{"arch": "tc_resnet", "model": "CTC audio transcriber", "dataset": "short read English sentences (LibriTTS-R)", "train_examples": 26041, "gain_aug_db": 10, "noise_aug": 0.002, "n_mels": 40, "hop_length": 160, "input": "log_mel", "spec_augment": false, "win_length": 400, "tokenizer": "char", "vocab_size": 32, "norm": "batchnorm", "activation": "relu", "depths": [2, 3, 4, 2], "kernel_size": 7, "stem": "single", "widths": [192, 192, 192, 192], "init": "trunc_normal_002", "residual_init": "none", "optimizer": "adamw", "lr": 0.0025, "beta1": 0.95, "beta2": 0.98, "eps": 1e-10, "grad_clip": 3.0, "steps": 10600, "batch_size": 192, "epochs": 78.2, "lr_schedule": "cosine", "final_lr_fraction": 0.01, "warmup_steps": 310, "weight_decay": 0.1}
Rows from block 4 of a small CTC audio transcriber, named by matrix and row number. Rows with one number belong to one channel. Each number is 128 + 24 x the weight over its row's rms, rounded and kept within 0 to 255. All counts start at 0. After the name is the row's rms in percent of the matrix's.
After each channel's rows are labels from the 100 clips, of 14976, where the channel reaches its highest value: "strongest on" is what is common among them. Only what is clearly more common there than usual is listed. The data: short read English sentences (LibriTTS-R). In brackets: how many of the 100.
# convs0: first width-7 conv (model.blocks.4.convs.0.weight, 192x192x7, each kernel summed), inputs 128-191
# convs1: second width-7 conv (model.blocks.4.convs.1.weight, 192x192x7, transposed, each kernel summed), outputs 128-191

convs0.58 109 [112 109 106 135 152  90 129 144 120  57  90 116 115  89 152 145 119 100  80 162 127 132  88  96  98 133 160 119 106 123 115 107 122 157 146 123 132 134 136 128 150 119 118 121 137 136 102 122 112 148 114  97  96  88 111 111 167 144 144  49 119 114 104 153]
convs1.58 102 [118 107 115 100 145 119 155 118  99  79 135 115 113  97 115 119 118 146 119 153 120 122 106 141 154 153  95 112 136 120 131  84 140 129  89 154  75  99  85 116 121 148 126 106 164 141 124 125 129 142 114  97 113  96 156 145 156 102 144 100 154 149 120 123]
strongest on: the word "the" (71)

convs0.172 101 [137 143 132  87 165 129 145 115 104 174 113 136 153 144 137 136 125 142 155 124 112 148 120 139 154 116 115 124  87 125 132 119  93 105 128 142 138 113  77 182  87 126 114  97 147 149  96 125 134  92 103 170 100 113  92 116 109 122 112 128 136  65 189 149]
convs1.172 089 [114 123  92 141 122 101 135 146 118 105 103 102 124  32 115 118 132 107 139 114 107 132 111 106 158  78 112 130 118 104  95 161  96 126  94 124  89 176 148 150 134 108 132 119 122 134 126  95  95 119 125 124  69 128 123 130 100 163 139 121 115 106  98  95]
strongest on: the word "was" (35)

convs0.28 094 [131 144 132 107 145 114 131 104  99  97  88 168  95 144 129 101  97 148 106 150 139 114 137  83 140 146 136 146 122 117 104  97 121 146 107 122 116  98 123 184  98 107  88 114 134 149  78 168 132 112  85 100 106 125 132 101 156 164 119 101  68 127 123 113]
convs1.28 094 [117  91 117 118 139  98 117 103 141 122 170 124 140  80  90 105 160 161 156 139 116 112 120 145 135 135 140  71 144 125  70  63 116 140 135 129 131  76  94 115  71 150 126 142 113 129 106  92 155 101 155  88 107  93 147 144 143 123 113 138 121 149  92  93]
strongest on: the word "the" (64)

convs0.99 093 [107 140  96 122 144 104 120 111 128 116 159 142 122 119 124  92 114 121 110 108 141  95 117  91 109 148 140 144 136 131 156 158 124 132 106  95 126 117 126 140 126 127 129 121 150 171  47 189  81 146 135  72 127 123 153  81 123 139 118 132  92 106 142 123]
convs1.99 090 [130 146 147 134 156 149 117  87  72 164 186 156 116 119 130  82 133 124 158 151 142 136 105 140 175 139  89 144 156 120 135  87 178 111 159 108 128 157 129 155 114 108 162 137 104 115 124  82  96 108 128 144 117 144 145 115 134  82 139 140 133  92 101 109]
strongest on: the word "the" (50)

convs0.38 096 [119 120  75 138 140 109 119 100 122 128 134 130 155 133 123 124 151 124  69 109 104 147 149  97 159 137 121 131 123 111 160 145  87 118 124 124 175 113 125  75  91  88 115 102 144  94 162 104 142 147 139 130 105 149 134 123 129  52 103 113 135 103 118 112]
convs1.38 093 [101 185 100  95 114 104 110 151 106 121 111 132 100 109 133 139 150 104  94 146 136 137 127 103 160 125 157 142 135 161 134 136 118 116 102  95 119 124 168 147 150 120 120 125 103 135  71 145  90 130 100 137  98 160 153 157  88 142 138 132 116 142  79 130]
strongest on: voice: female (83)

convs0.93 090 [156 160 131 112 124 117 138  98 102 112 122 154 120 142 143 146  93 146  64 120 150  97 108 141 154 100 163 144 141 135  94 100 131 103 135 147  83  80 102 122 113  87 132 149 145  87 120 150 124 125 122 126 115 105 131 132 142 144 153 140 112  98 111 117]
convs1.93 098 [141 138 110 112 132 120 143 115  77 163 136 123 121 119 143  95 129 121 117 161  93 169 126 142 104 149 106 121 103 126 121 136 150 121 107 142 126 119  80 122 104 125 145 127  90  91  99 142 136  99 155 132 119 106 140  97 168 145 153 140  93  98 140 115]
strongest on: the word "the" (53)

convs0.188 103 [103 116  81 150 110 140 136 128 104  89 104 115 132 116 144 134 145 126 119 121 106 151 110  84 126 109 122 132 119  40 154 119  72 122 109 154 174  87 121 129 112 124  96 170  90 123 142 114 159 112 122 104 155 110 148 111 127 125 145 121 129  97 159 113]
convs1.188 097 [ 94  87 152 134  99  93  94 165 141 135 129 123 119 158 136 111 119 123  79 123 181 114 110 102 122 124 140 121 142 129 125 135  85 131 100 122 154 145 151 111 130  90 128 148 131 101 121 102  84 104 156 154 129  98 153 139 162 108 142 166 148 133 116 153]
strongest on: the word "was" (30)

convs0.42 090 [149 155  98 165 122 121 137 132  89 164 134 124 149  92 139 136  83 155  69 110 130  62 160 114 151 143 194 143 125 126 112 117 145 111 109 141  86 120 103 126 150 105 137 139 168 147 146 151 112 145 145 158 125 144  87 134 151 170 149 137 130 153 143 153]
convs1.42 094 [114 100 116 177 158 149  85 146 113 127 132  88 128  88 131  72 146 147 111 143  96 153 117 107  95 116 107 110 112 139 148 109 140 137 131 105 118  68  80  93 145 128  75 100 118 126 122 132 164 153 134 108 128 117 147 120 161  95 146 117 121 152 124 131]
strongest on: the word "the" (57)