Weights of a small CTC audio transcriber.
Model: 5.75M parameters, log mel input, arch tc_resnet, norm batchnorm, activation relu, depths [2, 3, 4, 2], widths [192, 192, 192, 192].
Training: 10600 steps, batches of 192.
Data: 26041 training examples, 78.2 epochs.
Rows from block 5 of a small CTC audio transcriber, named by matrix and row number. Rows with one number belong to one channel. Each number is 500 + 40 x the weight over its row's rms, rounded and kept within 0 to 999. All counts start at 0. Numbers have three digits each. After the name is the row's rms in percent of the matrix's.
After each channel's rows are labels from the 100 clips, of 14976, where the channel reaches its highest value: "responds to" is what is common among them; "loudest band" is the band of the loudest frequency at the time of the peak. Only what is clearly more common there than usual is listed. The data: short read English sentences (LibriTTS-R).
# convs0: first width-7 conv (model.blocks.5.convs.0.weight, 192x192x7, each kernel summed), inputs 96-191
# convs1: second width-7 conv (model.blocks.5.convs.1.weight, 192x192x7, transposed, each kernel summed), outputs 96-191

convs0.146 094:446455497494504492518468502458506518436449488462484420489474451570526552484447432491525496508408546450474512534542446475542483433520494494501446510467409495508477477456537490463447499483501508523478532506528554564548477484505453544483455512493493494550511419583441528551431486507539415475
convs1.146 104:539452543581484433504524476406532482502541509552478367521532505433503476511448461534478522548450517442409434426466452441463457475502509516448437484434427487483483503492552481427528476524504544585495551475503525501480500484467507497551480503479490543485521445496449483512451541500469501516
responds to: the word "her"
loudest band: 250 to 500 Hz

convs0.172 090:470450442415527474477413500515432426535464417465478489495485509520487525517481400487488457459497454497480488494479471496455520492515442547442494466530511467477548504524412445546474448520557492542471454461486462533422506502489532529473502476491490561408540431486524528561460455517562555533
convs1.172 099:499501532498475513540457559423455445523426489544489488487508511514483461431449486450557534398510521510518425474488422501396535484511478472545479554503460450444536543526388471448500503471378491464454477458499474495504505479461468434465503494552490484587524494516536453461564475564478531558
responds to: the word "think"
loudest band: 250 to 500 Hz

convs0.20 096:471480424523543520451535537516487521529465446510503482491494509497452514510502489507521527442491506551531468458520541499398478505514473536529469511511444480495516436436562511506501474531472435452525512411472506502512543534498488493490475574505491424473512532535453510479491538509451375487
convs1.20 098:453523567499496504516480429500414550542418477454481411398501509458497535485500507548521481496544458498485503560506511482436445521474506495475408515498453527504427510430472496537468528506518459505456477486565582474409518497486486505562458505520508510546549545476492452476535462488470520498
responds to: the word "to"
loudest band: 250 to 500 Hz

convs0.37 099:487527529493466482430479473498521491444482511546505510497494539463477575529451559462461470524491571527503479498432536471578500511515513502522570449485468518571552472511555506447427432466473479538583522559536454498483484433569443495456497486508555439505481526419471398483483395559488480436
convs1.37 103:494474489482502443539530456508521451530487480546498493479484505479494443526402540413483476467567467496441524471412455523570510530500508540489491461496552454462447439476442450517439560509477519456472528384489472509521500494513509508490508521472417449456440503526507476458505512487488534415
responds to: the word "it"
loudest band: 250 to 500 Hz

convs0.9 102:436445469506471552468521490462502551482496487441563461517513495515482488496407411521478468404431468555450488449468552505543481455533560501538527485516493490499478484526513518501494434469457512463522456442535419533522487513483469555466531515519460531433538500547450420526447455511432522517
convs1.9 099:499522456501519517483562483508446503505485480465501439452437531522525465561486420535488540460538481478535497533525547418502540472447456446470522489446458504483561470507546565474524465481450490521435499554577462433517612447419525565565490518496469488505550557509461497500448451478475532480
responds to: the word "a"
loudest band: 250 to 500 Hz

convs0.168 108:517528538534542533480429463535445464477433469495480493515488530546527516505495519513476515446526518433599550505471495536554551460460523505383491516469423500470494482513475486513438568472495552471469470546505540569535506484489560499528476460559495490422431482500456517489530485422484396513
convs1.168 110:519474447525427567494516530497430493464458511477540533482567487517531473504506406451482459441442544441538499436422517545508430509448532481457505501483562465465480453473399459521452483472431467478474495467377560507465503522455484452488543491445495465492534397514494543459521538515463455486
responds to: the word "cried"
loudest band: 500 to 1000 Hz

convs0.182 097:490487497510537447511502505472408526500516555509475480541483434489536413529534540490501503437523389522469518566507428386432472464531443514546494475483431496477490428517497553482545499466479462498458559512560364467479506510467482527585484487519486520463523463515479496448527511462479488532
convs1.182 103:396491523508555495528417475482528507472483457476456499515453573480530503471525431509455528439554485486451503513464525389476521507489464471507440559514467512504601521489549442479509470513484457494495472507462486474517453494513457511484529519486532506550516529449516481425477481476473544474
responds to: the word "the"
loudest band: 250 to 500 Hz

convs0.18 096:511503496586449531448456462490503479561484472510545506529530523487466567451488512483445523449453454495488465501429558442539590465476502489485571522486488516520441479470471469534423505519458501510548482514551439521461507568504463478508451452453508570505542494393432500477480527522478378473
convs1.18 093:492479543442547481521461466554537430519514509469508498419472527550602544461425505522472511536526535500459466555547481418507515504404501534449514548473507495485420539517453521566513485517549483522560437488489519591490488489524566514516431530526424508444514513541500482521440438467529449523
responds to: text has "hundred"
loudest band: 250 to 500 Hz

convs0.171 104:493498527485551564480466524497524433495496390457492502535494580522441543479495496506550488448579426501461530513471493383537512485467431468493426540465499504525483432519579527523488511544456428501545407513502440503465474493549523404507504491538475467376500477512436439507545529468487466469
convs1.171 107:430411484553514419508530484517481524421492523477522528466540398521479484550525466437473521519516518420508504497450504392527526512509495540488503483479509509486530478441438455460513515441503450515458515500521457468501408482510533501476467463511460489419511454565403490453479451413550506501
responds to: the word "the"
loudest band: 500 to 1000 Hz

convs0.68 104:520475529536528502467457493373458559563410463558505482478508504501493534488529470426485526469502479516415496489491503549461430452434488480491431509569452530510541458517482548497520446486510501462473497470520486537533557474418517523455506616417465480536477521491497609437521492446459403479
convs1.68 101:482542495525457488547510490527428448482495497529498536502478530492441545491519458482420468462511525493447476501429503499519482492539483554490503507450489493503483548487537481519445515531525401565464480476461409412457473474523453489538478427550546501501552458410477486499502527388472477517
responds to: the word "what"
loudest band: 250 to 500 Hz

convs0.129 099:475483530501614543499505548503506495517476520512488504366514474490515535482491494406492494458554522506561462446499597491512463490519506511510548480489479513497503466563573491523504526542498509479501481579559495614530423515500531510546543538493493464523417484477512537457491539503532497457
convs1.129 095:523434526493517429557484429474478483469475467557502471415416483529586531456444465525500468494480490408487516512513492450568447533463459513527529450510445490514559458459457530482416552465559444471412509504516474406483534520484456498469537565560493452532494493457504483448480519457484500400
responds to: the word "a"; the word "little"
loudest band: 250 to 500 Hz; 500 to 1000 Hz

convs0.154 098:458483550502482506528441528548427532504417459531551519552463469526519421502447494482471513480511463536528497473445491500539458385476499493445508539519481500500492495462471541504434524457454516487423522561505518514487475568496456497499535529433503537491454419437529504530503463477442525508
convs1.154 094:502561520510536506458545497547467448489507399499485457544474412501474496481576528479464508523522549538420440525503614538502521535535523541456469489455523472457508470470573511502446479422495526542489491499491457517516471429477479445519503436557487483547472485477465502452452587524525498479
responds to: voice: female
loudest band: 250 to 500 Hz

convs0.117 099:518428487517567518486483547440408475544489534557493458409473421465490442483491495405465538457545539444530450466513460508549508457527502497529472455523555497518575435554448404479533524547493451478490516544497504513509515466500497497526490508464471407499570546511511496481491477403504424495
convs1.117 089:495506522454480511476454428541557535512512485510391464395471546481479576565529502495524449497511501504477473565448504493548520548527528466484553454487556466509492482491478424511479539521506496472515479534511526362507424481483574442466548578512483575456556474434474518528528496514460530471
responds to: the word "replied"
loudest band: 500 to 1000 Hz

convs0.88 110:453532474461483458446501507544508527518519533587505512513504439431512431522487504506509490523449526535504555463513473387481478519498496497496516533503391501473488451495481515482522553533527494577498531499479480476541508426566520525495522504444542440531437503475486441518485533542559477491
convs1.88 101:477451535449468427498482538492512499476476487528456445475493528544471401503535497517520497480495488542481521413525466420501504470523498511519466477497431498459484530493554437470415502443437555496511483479516487507502525497556510519526536432458481444504433498500537566503517487480469489478
responds to: the word "you"
loudest band: 250 to 500 Hz

convs0.30 094:508493537517457532539526499518506567470478437584391481499502469527554494516529522549483526490506538463493537506488468495558512434504472530463434481483498479497431420496517446483508537504475521511513490534463514493477574435434508584483448488528447444521435487533537457491439518503516472484
convs1.30 099:464498539570458518424520529498517459500518500493402543426517568494489460510477523566493525406454536512435451446468429423502472525423507473466490416545566468513507445502607482460458521441495546477492519510464540549456495512482534503494519436481480548517462443488573503484580488507491470506
responds to: the word "my"
loudest band: 250 to 500 Hz

convs0.71 104:367465401438476428471493547487476507396547497488483473506513514492435511554494548471543534507494516499546529504508493477413472422492473554543518535507460470550527466460531523459479534460495508492502465506573488533519475528498407456548535493506450546536475450475518428564461496526460579508
convs1.71 106:426478434555480433501495545416492531504484442593395498528508469429465489556558537513517432485443475571484445488510495486492549502490513554535476505511497538498502460514456493477504508415514494472493485505484525557462389509475404501537509512531476463450386459457478496490536557533487469441
responds to: the word "them"
loudest band: 500 to 1000 Hz

convs0.151 095:494508506532455543499494495579508498534451485513527490561483511485494544435508530502469481460452550489556530501461445464463461520446490571518473499461520448527555496522505515529436500372468443510505481590512390516508486517428411473536497451445510469425560498550487494495571410567473548412
convs1.151 094:547515492379434528486503512525530572543466475526506542464522392565592514476516462500557479506532496463505500570441457545456479505431506528418481412475472438529432456502472444513436503545508553466477524498537492454472548514510419561490529468483516494482510491547489453527545515585493520457
responds to: the word "said"; the word "he"
loudest band: 500 to 1000 Hz

convs0.136 107:415485497464455503546470407489505457505458424442475523394483524495432492521504373561531487463472499485562453540488497530490456491492465465554496478569537485490503518497554558471470497550514517461426512455538428476480447573572542518524522468482509492499488466432577501555507488504481517486
convs1.136 103:442454497530465528534523477511583475494392468414499544522488469443440458565472434538528534570510507508533409495464486501507514458487483545505474520477483541473508404460523466464466499436534408426397500429510437475455444453456445496443507438487463446472495429526499430529495490535471525451
responds to: the word "the"
loudest band: 250 to 500 Hz

convs0.114 113:480504452474533494500433456485472520468475498511533520534547469441513489557509529406540536513520443493475521512498499502490471566456515454505443442494518507473512526536504504543479480449537512471550511423508509521511528485501452467493549453500500480467499511460548507468492377515510441514
convs1.114 116:502478483463495475493487461464523446533490503474491512456500447452518397488427547503498489498502471484514528455488511493503489531442496545537492404527509474449490494448458495491523523518478488426528479469492468497497544511427541367471494480478522485519526503509513449445531490439534476503
responds to: the word "it"
loudest band: 250 to 500 Hz; 500 to 1000 Hz

convs0.109 091:551549519446573466528527491443483460489560479504572454540526483486534594580511489463488534496521497538505546514495496472515528413501476451527462514550485412498475405536428483432471468506497536510466486506444511552481448450546525538536489440462512517547475498514485433488445484522522575510
convs1.109 098:464405480491487426447527508525503502509485468497489476470510420529471552466521477423497515496507460509446495477500501490556496592538522386522530444529554414507570536440557497465529423499521509547506517469513440503531514498574508538453522506545542484470505474526454515482473507525468484496
responds to: the word "i"
loudest band: 250 to 500 Hz

convs0.38 112:524509543492527512529541411528493489464519487506484447503512474535503472515492573522489528532508484486518552494344496467405479478501476524500463482455487576550455430465502522489498495577480487564487532444521428536482478518482485482477549491479507489564487514464576490523488527489476504478
convs1.38 123:482489487424495441508472502484550472529490473492447411450495455510452451453507531496483526488473504477509528492260533497516498501495536508534522498519448504510493496501508486486447517470459525539444506503513505475540538524506535522528542525484514458489446484494554514473493527421510542447
responds to: the word "no"
loudest band: 250 to 500 Hz

convs0.27 107:538492508532458555515499529547482477475523508506528551539474424529471485570424492484543536490518547486493514450500463454572510480529440527542512431450488537536445487519517528447457481561508488439535458562515519477540426461577447465509517468508470500417529477509420536535512465454430455544
convs1.27 102:521405483497424516463497556540438499512555411472479490565554508476492439509460577538490491460464511458492469495496543534481584450541507529494510493515502476439392476466428496479514471540451504455438542491468413500468517396555506575481466472514531536417545510472523496552471497498455475499
responds to: the word "she"
loudest band: 250 to 500 Hz

convs0.61 096:509457486418547574490444537466480476530520523516522514528505486520427453497453454477504444568423519466478461528442526502474416512451496457491516387436509490517450491438441496440476457546477558447444440418565575497531483469435485536495491465474477501525477477534495471412531411345522541480
convs1.61 099:584427525537496570478532504531453484447559448434497534579514501461516478458537545532479541557557489496390487468451468446428513498511481481443488469510544487546494455520507516505534449473477543494478513537435401538438475518519466521458498449432496465517444508471442517535541537436424530463
responds to: the word "she"; the word "he"
loudest band: 250 to 500 Hz

convs0.185 081:479499468570563518494500482510524532508458529463511442544520500497447469484488510493531545472516480541421497471501507424474508541417419495514456479532489490457531481418457499434523491481532494494526528403510474562438506566490489466450456540525466453460508461458489501434546493492471539480
convs1.185 113:508549505526535541523490537550486472494501541512519481522513541520451500517451519441471502490538496524541484550494543439488510494462402541510496424502502440489481491377473506531515383529512488480503567381488420489478487441490468499481518472502514511507505486462530445342526471411451535522
responds to: the word "what"
loudest band: 500 to 1000 Hz

convs0.135 093:539531500474504477523499499466535516519452514519528496537476478414525467542544546397504506494461546520510505541413476529496354479499522536528461524544533566516513507563474517478503541478470518562503445512516520488503541522533498480502469535559465518513398475480493435545556482544477500519
convs1.135 109:534475530604478483516483492497571482485525521457496530495507468500462472502551493531468463504521447490478433498505450497539484507487442519483476457497433536519471364482507474549478500502473447453493499465503559402516456559473510516469463407486455515490421461479513466400518510511503504511
responds to: the word "was"
loudest band: 250 to 500 Hz

convs0.84 115:511489525444500546511523504496457504482478439537511488523510464453490457510501474500465432492518514505485493537551540497347514455542482511471444513537533479531417496462522529523470503390399486532489460494494488528357514495511482446490498494506525555496481514451447460511502510532504482505
convs1.84 108:503488510435466488483497501513462517433404496529542474431497474551477585508524559512458513506500462552476471475542529472388497492516521549460442475506446436435471474452590541442497501499483480555426567524533516548472519510466512504521480493470443460536527522563354494500547452518517520455
responds to: the word "never"
loudest band: 250 to 500 Hz

convs0.180 100:530505467606442510435542458508450524499477463471510504463484434537499531529517479502460542468489499508463473456487491484568477495568509465487457501477493481459406543440442494508504520463483543525476512508468471443419496508560509507563460452529522531513489578453489432469447508382489397502
convs1.180 090:507510514455500466482542571538448526545573455477524498478490523459482584500500466477432448452551514502519509521496493533546449476418476562520502515523450535519541537439456477409561492476525506487466504412471494423531574437529538486518469543537525538503461527446467508449449466398488515500
responds to: the word "you"
loudest band: 250 to 500 Hz

convs0.95 106:510486450422463516500474472455514536474493476466489515492474517519515539494489498561470395433519550497472498474505508459456459477408544463486502451455499467500467424534574552473511498530454483525485517567473514552386526501509490557467424571490516477520450569505510450498544510516446481437
convs1.95 106:528548481514464476512543493530517521444438470425504509543496487495515443480511554485474531552482441487496500486441510487526513446490462539445470482405459523516478484457546533409536502579498517494496453523434487475504492466524472480546453340461494496544472579458457554511413499484549511502
responds to: the word "day"
loudest band: 250 to 500 Hz

convs0.107 101:476515454488527492481517518571514501451511477519494508457502498532474543463533511479469513494461421489428537484462511475538451520470452493493505461479451491527464407431484550487512564468425428574492514538435524507491436478573539515527444506522560449423464512522494505543534521470542428518
convs1.107 105:491494483465476517576535478494509524391540553493441515507470554490482545521562601505533540474409522536453440443493519440508456441549485526512456440485456508470529464490471498511472443472544502499520487479422480555546484516447462529510502458453530493486443526494536566461430518533514480440
responds to: voice: female; the word "i"; the word "do"
loudest band: 250 to 500 Hz

convs0.157 102:543444436516511523518553497513498428449496451518514489551475495569442517475418404481475491467453501493470537532453490508545516567485462513463513415493446493521514481481509547417510478587518510493438443532455473529510515484503471529509449480425509531468499509466485486517513495482501489517
convs1.157 101:505523459403547577509500499545504463533465471429537505527473440508519463542468400423491496504433466515484495491473488517486569489504463365495408489436483499459474466523441418498505456521495506491467479510499483475491530464492480434479437490539528458504497488532549515552482513540467538502
responds to: the word "i"; the word "think"
loudest band: 250 to 500 Hz

convs0.189 100:436448494532446495476486513476520545413479485557524420513457601435432534519467531437429502534485403495425555510524521490565449450456500474433560463491455549414512468504540503531562472491446534414445452565478510545534477495449525536509434487439505553504512543518500534502471456423544538529
convs1.189 103:492437525524447425543478496500507537494480463478497549529478434456469456481485520556417492538492515502507376491494445508504511471497501515464464478534483452508464511479511450516459430442528509529482490444421477456456442454444443514462503456433461515549518397491441489452447514531437483479
responds to: the word "the"; the word "there"
loudest band: 250 to 500 Hz

convs0.99 094:552532515534457461537495517535532498486496476523493436496398491484490459515538444464448509483502521457530512507551387555560518552538525481483441469552595502523527545531439521509485442528503531485537452588484494552534511490479526444483476459436431486441509502558485498457438487504497541501
convs1.99 095:467369482522485467516367499456453464507491515504483513534472442499553500424468503489441474493535502513477472438472441506487435509465508513518506462479417509451462458476525428520477496502499503458476468471469477472447476567555468501442436436501469458581504490491489492512462469487407492517
responds to: the word "the"
loudest band: 2000 to 4000 Hz

convs0.73 106:440482430500442506486502468528491516466473485516475486490490426500547420518442487544502536414451550482496471477451592538537476480490447573499546509516456453563506449411471573478483478415515501491495495546525457497503488514562449529536488552478515501471411465450527467558523522524505544498
convs1.73 105:523464464470566526495504455470448534561474442521424531574536516491498483513561493484536462501445535500562422549491508470500513511422529526525501493574468443497482489514458490470502508459480559472566502492491481434448486406548461441562486609546516487477479396469535453566506540538557440563
responds to: the word "what"
loudest band: 250 to 500 Hz

convs0.86 094:572482412467567488511501564490511500586503454501548544476525508472500479461499439475533477390520479538579442423487495504441585514462428445514526465478525530500450450525488491474506487481530536493501510546526420469391544513485368512500528457422504451498488511471489494512529496478527486527
convs1.86 093:476497505475467514507502475587443575440489511505492482459493538499444559447458476483453579421458493558544471459496548475567539526485469536464507505522499438545456512417552453431447488432517497485503441508535466490455502489559424518535531535529486480492539496480508429488531460452474515527
responds to: the word "shall"
loudest band: 250 to 500 Hz

convs0.11 100:539479416432478578515468477522514471404516493531479548601552524577500533491466425578473519450417510479480514548450577443511507530533441540530488522476498476506493457468516498498512439435511535500521448521515403561523503535444471502523451450498552492520478484542526498516506505524503536548
convs1.11 097:485544460567489511514526461520491500539507525469558468481456475562536457465438515511478490524438478468535491498514473429438516444477430539464514491480459474456529442492421475456536510499455493518526466520461497495499534505500558459482462477550624486463518501519530480445513466514495488516
responds to: the word "what"
loudest band: 500 to 1000 Hz

convs0.186 111:538439508529517468520536458520527538488539502556497465493478521445537454588499499539488505372387499449488461466489534449482496518514436567502463541474482436544509430506492487484481481512538428491477487501461500526519464500536463475495500512527530529468575460534509506471473506562473452532
convs1.186 108:442542530524469466534450533475515514563492435514427601542487505487465480527545546494563470487497523485504494531466508503578535470521425538453456540462493484479424516496498457470530482545506494473452556469351464400446444509483483523540557491492488550494455433513526526467482467537507508478
responds to: the word "was"
loudest band: 500 to 1000 Hz

convs0.41 106:482468510468531544505444474421530469519421535438554470547520555513516499419452433529497554447506521488477510457533545489531548494389528507516449515498472399485462473475537455537487486425487491438486478531513459489522537534465444545413538513442445522512497461431492454478473515488450496543
convs1.41 107:522565469503441457532544431452490519413483560555448562485530477482485548504502556507515521524509484548530532451511480549451449393451507518439488499453513445442499578543541464475478517542571482511481516495442517554504515469406499435552497431510510440431489572476490457512506519506491557501
responds to: the word "in"
loudest band: 250 to 500 Hz

convs0.152 102:593544549496526553474534450500492483510459433527476504497518487509528499489523489496523490471434547445502502508437545559505541483508487475458543481519466556472445508507564515495538438608394458554513551583458535536470556509546517602526418431457509465428473541472353485512533485469493517450
convs1.152 100:433485490459445546554435495520553504506505446497433429528514526456500466486511592472503413454487465525398514499514533514463519494504496543434479538462497549512460495537412507467517480505498522502439513492514457487506517536468487495441451481506496443515463490474534600511537462511508502532
responds to: the word "too"
loudest band: 2000 to 4000 Hz; 4000 to 8000 Hz

convs0.132 096:479445410515439525555546501432542475448454435556501490509507430445543447509500494467480517455449561509466546555469556455533480492525494532555450478519529468590545435460495498524504517474536513418471480515431460473547541429476445483501424537485513494489461504502478452494527434460527521490
convs1.132 096:468477443543497503416439503468553566604508501506491544507479462526537490391508534573545458547533488481510525460596527517501476563505598538472481435495515484499543452539496504495542532446543514410552542531409519534486526549589521554533528558532555475518460467528480484482475452524476497522
responds to: the word "but"; the word "i"
loudest band: 250 to 500 Hz; 500 to 1000 Hz